Weights of a small masked image model.
Model: 5.9M parameters, encoder arch vit, encoder activation relu, decoder width 192, decoder layers 4.
Training: soap at rate 0.0043, 5000 steps, batches of 64.
Data: trained on telescope images of galaxies (Galaxy Zoo DECaLS), 88335 training examples, 3.6 epochs.
Rows from block 1 of the decoder, named by matrix and row number. Rows with one number belong to one neuron. Each number is 500 + 40 x the weight over its row's rms, rounded and kept within 0 to 999. All counts start at 0. Numbers have three digits each. After the name is the row's rms in percent of the matrix's.
# fc1: MLP up (decoder.1.mlp.fc1.weight, 768x192), inputs 96-191
# fc2: MLP down (decoder.1.mlp.fc2.weight, 192x768, transposed), outputs 96-191
fc1.166 105:501481485473532512484448478437505570499570620477537476426526383515534487536507522516466428527449538471522593483474538490479448511494507501518575549442493477479509501494487489532479539436439520601423514458483503511470511518489517484523450560512485523440485444477436527428559479522485501477
fc2.166 125:433523519467445510540470469551560469507467435592564512501533449461474520558479496485547536460429452515552480448472431523463477547481526453542480479520509437545481521533507527484408494548486492487478520471535462517467536539502554567474506434454463457517517534474570539473495537444501507561
fc1.167 072:526545490481415492486438538513483513540452552503478620459457491513483506483538555511488484511498483461515548550459542462413540557527549503528475536547471487506537478503474544467418491464444533474428410594544474519520463507416450540435546538488499511441464509472539546475432481534488460526
fc2.167 060:512473553470546529525477548504521527435485415425439559499395528459466494498503515499527461431509520502509553462480457457524554615522567509495455565567516509509597547550567516489537504518518502510564529462542462427547551484501525443521541478468456511531449458515462483477561465527555417518
fc1.168 121:430534482426480493549524534471454545494464460578544560447484453485488506529464521479516501541523508527514544547437585498487584581539499566477494511571447535551469494437482557529484548436539539492503476496532465584471533517549536546484529470452471533480460492530444450503513487508465489464
fc2.168 145:568441509579439515477557513516512490450490556542419484478441526527530503497491483534533519539520569510424495579568488545447499528445573526448447527528498497492484516537495506502525526513449477492501522477561483487493549549505534541580501484512476532558458457508505516492549414478553465557
fc1.169 077:500434519570483494535519547463590527509544524516523548454545493481495559488516502413508529515467496509580482476523487454494433534487539495505525518502510507448502549568525522512441529491540503516394462488499474450535578452498532582487507521466518545467550536504515479540506467527501535461
fc2.169 069:526523567467479474499500506454526513550529495458516511542532519516531409537453522472559454514577488496503533486546471486549532485505431510526444470560466460553494439477457485494588499549407463510527538546540524487469483537510497513478461560554397533508529502511462485468478580483535513482
fc1.170 096:506476544535511600522542465514463508453554459481448470508497475506468462469533475554433581498431475518530467515513560483467506518490520470493437480477441442531545553511447516523524521476517570494544497535495606488454547468502519537540501516574519566553487553464460552503520526472534414497
fc2.170 105:490526491460503561496456503526505519440501515506422535528446476481545479511490519533515455483531504421506486508511518441480481457470545459563624531433475495555523501481511532506479479490493432518509467553541491532362555478559441513524495490446486551525523476539533425452480496594473571396
fc1.171 054:493514577513472514537539501551525490434430595531483568443510536520521551478498601523463513514511536477501589539482478441547540490484495518447543465453547488548570529490534507460542441519449543518558523509514469475542524457471492543513519549471562504506508511458448495511440493469485533451
fc2.171 026:524453514477513456489483584545433565503546453467406423480468466471560521504577524519438534478511534491541562490548476526554503515503572510550511527519451563463530505491490473417543470524511461555574412467541477423514517472544466516532461473562499481464502464495482538509456493542526499480
fc1.173 051:510518489516500516503493430499512549400514569468500519522441461576528529513467503504521546606486553476493564570406447412489496486500526446483504482439499505479521604492536520514479462525490524535489515548464494554546572477504547506484515479519454466525511540510511523478490460574525516524
fc2.173 034:591447543457518463478433504503502583536537522531509521513520560481501525561529457547560476555543519478475495520558448496437460430523490539523458528470529474485528535489529551566476456483542498512486517449514512482471492474494477516548428552539460535464488540500472425426487455488528459505
fc1.174 091:512478525466464494487408505473531427555439477526473525419464474500490531498441441479506456504448469499491503493490565474471441511475502410500532519481522469521501443441489491556533525452515541472534569514502553462447437530527497449433514527521512553526585549498450514437477546565506517533
fc2.174 101:501513454473424567401516457503521430483498493511460444485489562492458532473519537450418504504506506436444460525485477456542494494411496512499504522533595525516503477531472503470421465494451491485495466513465507584460496451469502460530518493540511510473504484530590448491501547479493460482
fc1.175 120:549462451494461526577469462471601547491403474489491493467458453478460491458522536549513560500494536505487494530568516510533476500473538527499557465431512554489560536482532446527454520625527505481491482452480473522576486504500548412502501466453576504430398516502480391522531523504475492521
fc2.175 131:451546489569538528567469466479478504564550496567504553471498492454563478427527507481467441426526511515469524477494488501523537522482446555501511488517561516523538487536484565460554462476435543519546515525551425445451544467561500469493510512463389478510540464463527536554457462424479505529
fc1.176 077:556567526564478525531464488571580524489497508485526552523483505497475451488567479582501446462481555506474523594438524511456536508446494524512497501561522552608513510502508517475554441552520471527503466443571512534542456449422416565464504487518504461517434465566459476496495491491534540508
fc2.176 082:524458518491527495471541465485456488445516521523426404498497510485509478522584517504474438484457498465484504451497493516543501515522464507522511511560509528479532523514516421619463556541540486535504449525544462521438513491526469620510468528503509571475505494520466481433465552601455577537
fc1.177 101:462506491538518468558479490478519566499498548479565501522544505443542533488520465415504448516508573468555520480463544497492508368491547453477516451521465511440516498527585479445521506482520452534477521504448475504552502502436496566477516509549500467536489486458450538535484531566443524564
fc2.177 092:536528519403532518503435584468498562437484485443458466532470474505469457486504565510501505480482481534446479517552488567526530584550512469563471525484518477502484512513575461496568546535560514497483512491537463466534557501576474443505522488512514544514565497527488462521473516451506528426
fc1.178 112:535525499511477547526488525507500519462517533503544558477489513471418540473533496438409481500525449486499509539504432525495573473488490531447499541522494483491400501451535460482498480499476486518529524567408483556541537482467447539538549507541568496463556463534524474490512447491555472476
fc2.178 128:490554523514563593479505501548507495465501522490522538506466527534537503505470446494485465451485558493567460555493572533433476491504517532489522547518571452451490487536509481444456504473575445455425495485556499469506521515576516499483476432562510569506565514572495537504550438413485498475
fc1.179 062:468471491575501482503449543471472477548519593511505516521468505517501553538550547476496464518494517459492533508467452585497519507532451446507499502512526508514563501504541496471423524426458512524458468530471455557548570529506445599580419458426479532494495529514498455517489533546486491535
fc2.179 042:509486554562486534563439492477485550469512533512526565550503443476550489580564497481533525542519489477544473530509463472542477509485559573495475527489549446518558505549470504596505470532496473456474472511505528495508583500423462474478543450462499507526469490484510480482429528499524581505
fc1.180 142:458474477573532523507515446555484526457565475467569483421489502472461498492465510457476499478505485492577501516490424484476469426464528495506531385436474515462503543533548439471486527515468456514508510527481541431539496503496466548537462432541533501436504543455431535459464442525546539468
fc2.180 150:517498484507391548484507493514471497454450559562454517466452429589504485492499493497463499540477513499494556528586543498497481517478537443516484528499529499547595493561514509471503547491457494482407549459517566457474469502484511399521493539473516562514466493475523524482547508441530456545
fc1.181 111:542487528492436430430458488474509495496481428563551535442515518498437552484505517459606466518551493527488529469530501519496543522492430553465462532622441529583500481466538524497489540464464493431458510491552517549489516527490513473540482508429496510503458564509420459562478463504498488490
fc2.181 117:525473484473473514493488507478494527477502510500402478517438507506513467506587484458443510537473475407494559523491491508517524562513491505401506537539540572485489464445468474437522552476530507594499515482526502515517552510495508471502487533544495546504432482494524540577539525465485511485
fc1.182 056:584590456567464512489463559466543584501561544531467527544543469505516535445573471478557505544471512491514512511454490478499479545557550518544501462555484496509549467548465520508522520454448531445475487483503515498495576521476399504497513559506481553480471557534502449497512519494519592543
fc2.182 025:487528519561543462499500448507484508529467576447514555520488466481524507578450521435481508509489505450476469522532492531549424474452499542476558541431585463513471520425575519508526479535485509549535494465440432473510485577447528479514496493455522500523549427547533475493575546592526542446
fc1.183 059:415478540510521527416437463490555536440472501477513498454545484508486553444514562576458526556492518545496553599539485445501520504515461547490545540513486476508472485550518520515446531527525442468490520455519548512435554551399511532523462556498546577509471462456510423486483477571581472551
fc2.183 027:495494437559464536573543530492518542504443458468555510552441418512454514504481509541461499503542521476522503513557429540544504514460563578575523567525571480468515508481437523551446491452548497491571408515435552513527512523504555454483548467454462579589509452520515460544535519492441505502
fc1.184 141:446417543458440474455557429513494509440501512493499457521529517529513512529453517516479440473500542509479544491489512482527491459502511541457550535537561572532483562449519569494549502447484574564479473462514575468479542487496402529471467516470574476539475488530504585458477513508417445501
fc2.184 133:499502503475460471522424478465504500502476480489518471467559540498455513477552497425528567447446502595505512473528490484562563561520447463493510536491566426508495504516520569543548476478448497510520563505511428436575434485575530527515567517488508459564499522455465415447484432563508552530
fc1.185 127:469504542493509529475498484464536471525487462543533575561436491496474628514499540487513495504503451477540509432448504505526575545480570481432540458553583373493543525479438501506490472491482536422429458497581477490499548513431596482541482516396514533455458539518508509533461472556509479538
fc2.185 127:520529517516531564496475469517502490491459460495437422496473549541484449525554469558536462461567516507533531532526477480548571524451505520535428553536535559502509499496490459517460493479464476509496499533529425486552432523502480437486564502559492513643530487465537489518504512502508435510
fc1.186 079:477460566470415615498547582524570431485546517502485504453450431501517490476496516478500485527531564491507569451488406449478533505526553512498486545471525447489476488498514519572471555522526503539490450465476456535479555453453447506491464536480489525453459466401510489416456479477459504422
fc2.186 087:467516452469490488496558491549515533509444526512535471568510472512469557558506466542493552573513485511486485535522530471478480534466484519512411463444548499518558437515494481502502528535537569484471504502524515555507570489540515519560445534508475486470503527513479489492533475509518445466
fc1.187 147:531516476474421535499483450405469469533458539416479472618513541490568493528496474437455426448453533504498503533492545461487530464510445477527459585458498541427555521565532470452482517505529460565488479489493481473426531551506416514522493562549422522505465496537487524522508539570493476434
fc2.187 160:508460480538496506440487578476402441525576515528505476428578469529483538462500508500536476544464535612549478447504474517441505478540596496524485535551467513455464524502514456512510602493533505500460594488490572482468499543498576497497570490474479459400527516548490553462485462494533453473
fc1.188 087:474560533506480434578429513452565565475452468480552550505432527500514516557464579536510487498504487519528492576505518440512583497481521467480508482483541472531540496513478545520496394480580541508511453503488445568553529428526454506540502460451476518464487471499483518493470447555541513544
fc2.188 081:531529509435518478499538487498483457438436545455426462526464541402496539522509471481634577523512562491461464495482449540465492595506541559506411458559529513422485451576576546502442495438508515512467450463483539442500529498485501519505597523449418490527490489515515447481498489559504500450
fc1.189 118:487499450565454551477485523544480509496544559497476553451512436470481385452489489491431421490541491474574486523543436426470444467463493435478477554594478482471480545450505567497528540466536531483462517510455507515522490508539458564463516510582551498503468525509482522456575534550522489513
fc2.189 121:501511499501377573476541490422494505439478481503472447486477526450504462499455442506512495492488564525508455521468488480419522458545509539457483461438568456489501508538523454499522522504545502488457508468551502481557504537496485510560596413533450554571463487443486528488467456502437463466
fc1.191 062:505536560478477572527476518465552467465489545535489555479488527457506524445458568541564543559537503449545480497408479440541522519511517552473531426442486520538525451543561487421461480556517423544488486566523502492500477503482474494536516539525481467495436565457496465515484526522443491521
fc2.191 017:593483568487494494519464532514506586446539530478571526458451513546460574487587507436504522487423482494533553482513461503433516497499496479529459486477453516491481497461471568530517433577490581465532545509508464411471508464474445498554493524514476397533486426491454524510469487534540509511
fc1.192 077:503489558493561554501557520430531470492462521476526508497519502543481522442490505535492505512505578533509524546523424574530534411535526531481575471390546507547501468464511484542530518548539495529494407414495463499538515493489494545462490490442515419506440452438446530472489469504459600535
fc2.192 068:486539440511494520464494579563421535562456528579413571552420507485477448470550454530489488562517567574489482507523465480484526485511462500481445519517537508493556522535469469434454492480505480536469494446541489444558474468473488484482487473527581507436425551437566484448451477456535471461
fc1.193 118:489490470572516484542455476536411512488470476458495543547515546486445502540513544444552473505464449551458490500452558491488585483512554555563505445525443562491502520492565446472530517460532492497489532531508525464532503498471438536582480555529538476564495528509465466478505404542527491470
fc2.193 135:493463459497487524532581453562429496441488583490475494493435481521529502463457517502480463502456524464492527553556506482533532621487493525491552565537486481513596514532483481488475501516491570432576487514460477516433477550527489478523497486593445517555476545505558489544501437426481440555
fc1.194 122:445506478448472520539492500511548510464494486597585536504491441566485540467494530579493433474568542503548505479565486503464555532500556541462559463514480430507454513394500528463377478449524481453487478530495445584524517500488583470467481457479470519451426497564531486505477495475500470462
fc2.194 154:492429490548486516512475551507439432472477471440543467507510514498525501584477545479517484481465530573482462565415543479466546525497573478483509533554482529516511494544480533468552485511515559426592495474463516416473492573483491496476565518570500524518445487513496511527559527553480445601
fc1.196 080:413454514458464453522449500501519506491571519538486452456467455494523486448499547571553409496503514488511542495530517519527483531416475487512494566503575512524563537455497476577492491459490532470450518422600515466510484514409567444534432526478540520500471536469546489497520522582581485494
fc2.196 088:559493490527445547499502506446538449554511519526453535511535535532561478513490624496482541492508509474516473555494452482428504424417482523505464549481484523487487426473539438530606485474453548501538466505569491480531554440548452483530554446447449521487510557563457518528471483526527485460
fc1.197 094:560508482488543439500497458424503468472525496490496465546466468485524490470435501539490441543545538485446513505562585501540487550529550520457513540471538538512568538472413473545392471506478596478499496459465432554484496537465503520576552580475433452546515459505549405510524573528475496504
fc2.197 089:554524495515460491415453558536470481512498563551480519526580429450488571445489516473524426476470535438490463554449564489527509523476532509512522443539480457449470535506554502466482472496474491533468529571478548523579487504487484561503436550522517474499435474475414502488464465545517488443
fc1.198 112:532450479500494530431423427445475514533470492523481418476455534504480547521438470463564483513537498472503499593526484485539522516476470474555517556591531516504537526555392518520548505540529493507451520519565506541535405588484459512485475449527433481500535518491420505527502499544460507562
fc2.198 096:499504469517539526512493444544501398521504520507477545513452522529510484518499530484448484486470466418471487426463503464466463553502473539472569581528488552555519488478514491484464441432546488565535526479444514482459458463479553437479536626577524496507534526500554464507474538549649588502
fc1.200 106:523466551522537506501551501528537545532521466443478528527540544481527450546512421456494521441536581458600540527456492539484535516485575509526540391444551470450450538489502555496479576538484524575428476510503500447506570401497433462435502489458494505489488507489526528511469550472492475503
fc2.200 111:535544541520528475503482551530465535458424515481529482473474452450416500468506497569493454486563543545502455560463533451537465573570518472480466487477471475501521457526535444525537504525522534504511562484505483456547527496524492502506519405539490486479554510527450479456412494445473473451
fc1.201 086:474507523459504515468481524502583522476524505508547532548458495513463509554404506506552402524547483555490527526511538502495467543454475481483501441538532446495465529461437454452464430468454571508441483505597463536528431549502498489524481498540524525458528439474513515444436485493516516470
fc2.201 080:537507528533462579444568423521480418460516498524468449508544485490499543488488452462466538540470503468520517457507504595482520504500470472456436503500476562540620502499544494484457540508469449457489476529510557424621512464536450503434552505501536514551405522444422501498456547520510519499
fc1.202 066:483484455506457439455553484457429480485460449563465532471484502514475491490457589515449498510549507546486488529525457439459533537472508535486475479494479533521564538544509534467485534508549467572421474504508428479584531521542477553532423487566496493470454501448466468504529471490435542535
fc2.202 049:464446596472502501493580449494482530476502478449466461540466512572582465516525425471446501535459481495502517501470481477465503544492498549516514456496564459417479532506530412499451509440488522464577542480531462548499531499563431414549564499544499497519554550506418573487502528457511461555
fc1.204 129:563488567571447499469521468546500496506459496485441549463493575433495544462512543456485489499490486486517488448528437441532474527523508451451471495554467523469540483480496459492491473527496460457444473497506531406561520496492455586553453502546485463510442579501545494509555532547499464486
fc2.204 129:527469537438486528500500556432441484446482454505502474568466491519515480483430464432540470476532457545463526567402528476424502500525517535480486500483519479505556490448486484513467551483513493519514535498558497595518583522522479548426482421530519469496508408479578505471460433475500559477
fc1.205 126:460523461484508507509500510508527567487465524421569491470542545499467503445578541476553461500451536472502569465455504427489515551476559464486535450596512494545525408458487461444462406468542461528476538534538495508526452515478510546485515505544469539423475443520496446436476480524431466519
fc2.205 139:543480469514433574528488564479523517531555505482506495460453440501489543570491477571588573469585538593514439511547434485510481513473534519553485516495537516534577523523497519523524516499471409466490487462533481450500438501461507554477469483547544521466487571501473454508506508464554473531
fc1.207 061:495564597484496551482426510560594422517488534478537468490558509498501463494509524544583492556518480461467579526505506558479435525507476509485529489442537448541572612408532458526451483446470489453463516435517491518515483537475502544526533487459514568499459498516500502453485569568554509476
fc2.207 040:487505478535534480526419537580475481432500477534431541516508524520457470502500515443494417488530504543524459424457523523511508543496480573520500458469461487504491456469479465475525485431531474493501510462572521411482494525521419521518448511514487490568440501529501470441458477518508516490
fc1.208 067:531452423510546496494442487546447547510527490444469506494504469503476520476451528552499495563506585562536457504483546451504577458469505500476500522470442533498516463467471449493482509554553532532490493509491535460518560512538512563540455470504547570466461466444528499481527456543493486520
fc2.208 035:539537471511459538590499446511525508409521568447426453526491504524530478462569463555515520514531475464458487473481617480513533523508473561513499558540507411465407535524422463522458496525480531481448560434573549470453481490548512450538542498521528482538466516457512472514481554480540487528
fc1.210 133:531428499463480499512449549508452543494543489464450472503373452457438444522419569514433434517479505444465531521543495492515495491508416416469562468515545502513567546491497536497430495532536552476475528423456573566475479460540455558523588486558500458530510449471502436488546504450546511461
fc2.210 130:505600514432444488415516495507443546460472568518487453514590553491531497539543442473501466434540575521537482407490452473527496500540473498517458464510497424502482479581522481481541445506548504468521514549575498434475449496543504436474550432459486571485496468522466540492486563510427495486
fc1.211 116:537513502461515498533433458495428460465492441530486540501471459486525487516455506566481536534447570534452526561490531431508500560610479511531516523534448492452497516469552599526457538481526559469481509461544483529491464567464446587527464481448524518531503518446489528536495485512450426483
fc2.211 097:486487470517407537495514562504524492535519599493481537478528536528496533481492557490489492503512531484531551491454514530505528485446527439422441489551570572505460489498491466504598526530415517489545533523483475470468528536532528452460448510510516445545554441438533452527520486476524611554
fc1.212 135:528472449470440428547439489501526519525519558409570447562481532480490547558516420467503435522451550481452553586536493434523498511504427508533502508576521476480519461534484487526522481534482529508519479464568532540396457550457521477513503509482434559506530484540494528438496562511494510499
fc2.212 130:504495402447485470430441516480485552518504506508484510445513534499464567491476554506458514600507492465538573472464498529449551481525557487536545546519500563512462510494521394540527545491472493462489564448523526442482490494549362553483510530419556526528567595401462484500532494532475540506
fc1.213 077:482492491544431540532471492449496507486584512525517516577489486502451455490465595474497516488488571566539535476499469496511461512523446488544505478484508537493507517511422509570492534570494519499521516472594512545533529593457496433471504549436533512470468522521458525494581504566500466474
fc2.213 074:548534568502529528460520503497494647505499534504483512482449470512527512541503470462512565528462571427488486524506475512476497539440515468441525464445524582446460471497504515439551489470525464427468548524544471502538537465528486510555516439522488508510460428497467489544461511475545503469
fc1.214 104:457473514480447523460489464461423524510536449508526573466502504529502522502467460459457468493435480507521490505528505477443454502474556571531485500541469478439547433504476526519524571439523537498491444520586534540389478536461527522422398477530485544472474516500442521458476488506481479502
fc2.214 116:486462458524499501453529491504497570481473595520482598450525469509479522551524532596559480536534518459553555525464533423418489564459486546548570535473560552484568451440429484485473513500483523489527459512469489479477570505457426505528466565499508565508516549556496495489476509525516565543
fc1.215 109:480467383467479516498476517425504542497563547450487490432375513475474501522498484495445502505554458541518631581537485450539496498464512504521555482443571548485513507524518525491502482485439536505482525471504529521480461488531482485463455478479559461525487503424454509520515503517474511503
fc2.215 114:510492465539438488486479410520507480497507450507454503525498544522512473442510550469527487515473534468514490517486509596414611516434536483507465483532559464526575532514483504438533379451476492485446618523525537453487488525443561561487562539508511489547592494501527493416438486460529490520
fc1.216 065:516417484530477489519448461468534504480476581548534507441447450494531550510483654560512468583529479525514467523529565573450456491472541521449477491452509481567519465563499487483469487455493483456449508500522528527541531474472508543485460491459522531472458524467535472469453514487554491496
fc2.216 038:496532399497415399534524465478569510529446542508507542494537502539449466541533484491529519506462489461504440434454500460511508519464517530515454516533415407459476482474508464493502593597511554491518578511434482456539490491545489515443521513539520489498506466479460530534565528478455526587
fc1.217 056:504478529472529507497448548480465465524467578549497483544522521464504487451510560558534500460491517428417470562440446543485548549526533527546474518477546479538444508529504520521429549572473560477455493551497507480535472536503458433552463585524584524527490455515529484475544432496494499550
fc2.217 023:485439524509476500489506472519476529438452489495543516491509519519496570520530539494513423476496479525497489398519499440500469487450512474483494549520486528509491500483537517524503400462484464419522502479467447420438513489495520559443509479471464554502441476526492642479496557605497488563
fc1.218 118:525523495576458569466487523551530492520530491440576512506528466510513486495537471498460464498505493528496516444495383514474472445429590473506528531467502427491563523535473504481430532528517512532457499550494585461475470477534487395440487569395534521537470506463448537451538480549468464545
fc2.218 135:533508474470420545504509493461516472442495471542492532537439499467536419502488494469487503527521538467438487503553508481525562521529452462437479499484577399500475477512490493521461485498469491484522583499531455564436455455464487533556549527493527480538481502496477508468598496444497420402
fc1.220 119:545435409400492535518517545530599581447506542540516499434558441558550491516532455556511427535559532466513497569511515478454485530528528519504561511528517435560415444431444547479475451514443440489522488523477449506574494469472549507509450513525473525468484469511493478444534559507461492504
fc2.220 170:531493566553415628479495541452451428445493482486447557496492544398483516511511533455546489526489519523541455513544531478522497491528550496466508503526510474507547498501508492440484578531508500442520480466555502409494464498541502519444571432532456516532435478495562507518494561533527399536
fc1.221 102:516555568462460514538465515435550521454397450542526533565506501527455507538472534426497475507504557514456508470432543485412525462490527523541473530442529559422500518439483501517435475537445515476457539448474471565510489482462525504557450555380514525503450474408489514467467518499500534538
fc2.221 098:436446475478545508460497511497516511513527445517526593441537517486540532535473457470571534615458500493553537588500450455455454460466446480445436486493521539577533521461513466490472479493470487485532559461481500490541491528412464541465488479511465488489522516501498473478517392520487505510
fc1.222 095:527426500539507497482505490469489563502497518459475510483529498476488600492520507464444479536525472494459530582506519526520476491523461488480417527575419556538469494541546563460556571558569477423485494496544553579525476486442532520455500501542496554567578528429474504519567536503525556455
fc2.222 096:523531476410544468431521516437461503496481496495501439497476516533486553421572572516443489549533494461477523529456527509537497526507434531542554491549510540489562519418433424532519537456581500510530514512520511452443588497560475433531444457526519466502484474552484500592462554569471487490
fc1.223 123:480490545528497489500482562506532455466527501450552487438526527487482480472503478456483492467447498461497498506448502423511447489472493426426560416493574477486496415552448445488565484469517542531537525515474564485543461488513482460444460456528530508554502516486443488490467480520559489498
fc2.223 132:584517510514516549535506492551454533581478526573490599478528436470451475471537476478481500569510494509544503520534528474555530558546524449530486590537506483482578478550524467465539480460568529463437486524554507414547564469470518533490520437482504490470510509438594540524536522419505445504
fc1.224 130:543514498429523486532441455527513536515551483544515508509453507500562470544507515479457487455555542510501495535544542485493549520450428535546561513435520438484480546503468587574441490454534502471480459511501418502561447542475479593524556424430471461481543460438399460509476520446569507519
fc2.224 133:448481562475515564482552537560497463478492499573461552581511528504540496530476397516498533532490533520548486531470550534458505392498542434455509525443519517436533554404444447485546552501469501502473535483539582534440490555428500502478482479508506493513531517528485571496528542597475449445
fc1.225 097:484555508535471485578510464500451500462482500518496478505502490457510487476473444505535541526557573505486497490441452477476539433503548513439543405458507541440583459523521518527501558501455474530522446570527522538514481509514478571484561495529529504566550435485468460520489484427370479466
fc2.225 107:514491534524504535522574498498505477552489465500512453508506481508572542488507501450476519491505495463477573511470506478504404495562476494507503460544522532437504623472548534517525517528496466571425484512499494514521557449544522467508457443536483453523568463494429506469536491559398497533
fc1.226 076:539400431545482480510486523507507512470566498566428491520481443482545501564487508526567549545487517475445506501557540462466514505511520521454505478496523470588483569467457449489508483552499501481455531525538546481449541569439603518529489526467567543509515501445535475511537472458558463482
fc2.226 059:495501446461372549540453511470497459512480527602423537519517463538483448573518454546433521522529557486518542529458555465472469547422462526526543536520497501480568456500504411467541539585483519459494490471513481563516485468513475438510532516501447496455462474556438449518496560498547535521
fc1.227 074:448471404506501513491484462478466495432504462498512472604489483486521575533449473509532417518503536555518493494474552533453557435504524487415529519428524487554541455470468456520459559540417560487423501484524536511470481490480484579439424516518505569543536526532458493440520513451488496448
fc2.227 045:523474477432442489448502476431489553540515553508527492457529513490473529564562534460441574474485529437583531498444497476432523519417505536543510479546475543446512489504541502526455514524603522531533552531549523437467473444521458492568476555487524489495471514502466472482533490592460499530
fc1.228 128:549528521472441472416496530504529420511470537473509507519561498567536505481475521445548473519471507484469536527495542534527476477484513542508520518571477520572530434474421484480451463506546477531548456514555543546490465467546450549484456517496529479591517506515416509447490494532444462528
fc2.228 131:504494541444530486511517445456459527505501492487476513537481453543505575460514464475521559530516515485549475507434501416438488463525527487504512519573585574496543506487496492533490543556526533492450549507436497521466510527440552539485537499503464559467511495517507497536445570395547542495
fc1.229 093:526527601513492574537449492481516445484504536472508504490530485456465456511435483522585496577463460442473559497483504449470516444484503491419525503450588493455512465473452491508519479540490552513491543450448551485493430554528474505463503484506505502534550535531504471548508509551523522478
fc2.229 081:520486504459495550524438488549438512404533513517495499533543489541591497469490588470482473546486485514465458472498505513474519489465474513473482582493525508507545538546489518494398516415482465532391507438503492473478509528447508487470550482474536541459517469502447493450463512475511448580
fc1.231 119:516485492556546502488425464431490458511544451478482509491500517473449541501457626489412459478490547504566565450586488566507533487478470522499500561544480503541478528521506507461468581492546499406516521457486516508477478591514467586545525545467594527517516554515491431523499520536459498516
fc2.231 128:472510494487458550512549510503459515506536522451513436495567455497500482490472548491524504577579522423456431486476570512477546445527580536465442548480499508471518504513491487535470497441458533474467536492548531494503479521457479453486632446485510502556467476476529508593500440468469440552
fc1.232 123:493459497495445500503459544560594486481553510563444502462469474497500536555450472532523490512519490458446481477511447575471467520514460480484506550526522464467424465511429514556495448536464567482424632509535508474509557554513530443457518510467513582512461505496484485501456536542541534533
fc2.232 134:550492526505424531466499446514431493491581471549475519493495546516486453447519549521424546509495522451472460523553475487530430518480520535436542545550507495531475509485533535497427493424441519482545507486480536484527515489499535437559423505487505470479505435511495530470515487386505473554
fc1.233 103:478569538518511474502497461439544505479491471447521504462447502497458491536500520424579509500493514487487472464506511579462537472492476514472551439473552431511542415465502562537485538465568588543418578485546522513449515577469475500427451523471461500482468513506469535467486512500483535595
fc2.233 105:519483451468518529478405513533535448613475549541490527481532461550506524452479537460373524489519485476452535431523479473594454558530507515459502539507567541482496527521475487457524455514466479487514436476477465482539496507482522486490520486518527497443514512513558550496563542483551515511
fc1.234 093:538519417528461464488503468447504465463517469475478597557490541480500434496516514548578490548546510499496474492473495407500513549463482521526469557499526474504588587444429484507491499507484513508457503460508487522498518558500460549425463481488517504516459534452528456548462459538581445460
fc2.234 078:454498436480452517506476528518462538466446547500505439526450488486517480458524527466530545499468520533474473519494464442485501500427557431499563529548515432419520522461515483516488495514534545465487456496510451525545507470522495522521514525459522473548565532498436582488539593504468540543
fc1.235 061:468501493534467554499499469430560563497512593494492536529472503555480507548452471561499478554554552518482510513549532437422470523527448502497534431505455456444478499538534448475547483545497608450532561449468504517490523469494491518527445470494543505439504469489510450428559533506464481479
fc2.235 082:579535491500524441456456545559541373480466499512442465434501533499484467462458533401514478541513458511544496519531482520490513455465503467500565538518492529458480449420466429491523523444472498487507418532529491513539446536585543464448414422500538534548517506463515501476542513562478539504
fc1.236 097:488529583553479532571438559509502481482569560489524567489528435511489548516533545523473470514517524507462511522539461465457465519497495457508581423521533464514512584532497548444450550505505511523507503513574466398511519497453519483500468520458514545495476542420492540469508457412618483499
fc2.236 099:468469463481460466464502525469409489491517473496538483543528567513472534513486536529484492470478513479590528512483552419433543528471469566484470574550532565416490490525499496512483476504510548522482539459476491529475450538545471498565478511502560494578472524487461570480534493537530475452
fc1.237 077:496465467533482523575471454484505533537548571462425495530477548469547547486493471535510484564468521509523507532545494529428462476459495535536443517516421504539547525484454532477499556532427447489523507527525561476571459515483512515477443552473512540512453611454445492441516506549475528485
fc2.237 036:626483502470441507423532529470525532514556512488528472481522542539461536495571498461424561479485523459553510470485477518438552446449474485551440479568483543478551512471538520558519533500506593500485513565532551461439473494501504500571471470493459442465516433509440522522501520552527452580
fc1.238 129:505490553487485469560491548468575390423500553511498539563469474472508478422393555517508583516478471457503446488462473501476467526501474496449480513566515507492514487493497548491421507455514489443510526552496549508528553485542535586489512549446525494463448556536527402464506510566462509483
fc2.238 137:475488465520539474459584556458506497482502449513602519481528415482434499557556474497529431547575537538535422490564499534445551520467508497479416587511483497481451544495541520506474506461479524505473500493461521470514522493536567450506472524498487516578568553520470497490556557494461497538
fc1.239 108:487375416375464483474523539443562573494511543477541511462506451554525587450501508524496417493577500490489499548508520507544510516553533458420492573485525437488378446460483551486571437492489474508474546502519485464589589467514557507507515474489480493440503494496498420474514540530469547518
fc2.239 107:514469451455532526484486547522527504453519477536454525566516503530445406483525554510496481471559524511527472534442494513477502523492551464498508501545485490460507464508490504421443496464555484488492497529491464468580541471468501465534484493507500506558444492496450538429518528423497482484
fc1.240 099:516462485554458520488486573505531520497552565508587459515532505561526552432480510555458520460517510566499497427525517510485460546518493446511512470476497446533496524397492492579466579482542474477431439543525476480527572473502526510466482460462505567539370453432561467478501584511547549512
fc2.240 110:488511530513450480473458582473506508472561461556539518531586477524517482453606488483444470433472485531490543518576549471476527458523519446481538511562569455482523525447490508531513473529458486399520577528491582505525522460469501513480524422578440517454488478500471582548497444509470462541
fc1.241 108:548577557503492506454487500446462547494447499476530513457504468518506526583523535494478454516477498511523510517497486492492519530450493534506440504490532609585505527533464500563607526534530579516451468481532499523497439538470495457486488497537496437539590530427447440500484514568543549491
fc2.241 096:525529553532602527523432558475513481497485550456470507432440555427487470484539577493496509477469466485518465505569482523564466477519508427500547504449540449512533462498500525544545503489563462494610477522458486449459512500561440441555407468462508543494436475533437428563500494589452475504
fc1.242 111:464520441522476480520462497557483549517502534535448530459457430552474400459505452561457473545523462445563565540522418493468440452539493461478482533533543522481513510413547539562493540568508424413406481530428539495502509512548486556532511499485562504495471544500467405486565461567523504486
fc2.242 115:553517493460497582437564491489514496478518479560498523512496531491537494495479461456491496547461491496538505517509557471424551471566550506447549519495572495519520483570508512543503528510537544497459482451607548570498537483465469541544525413539510455538554485457459556513518539545436474497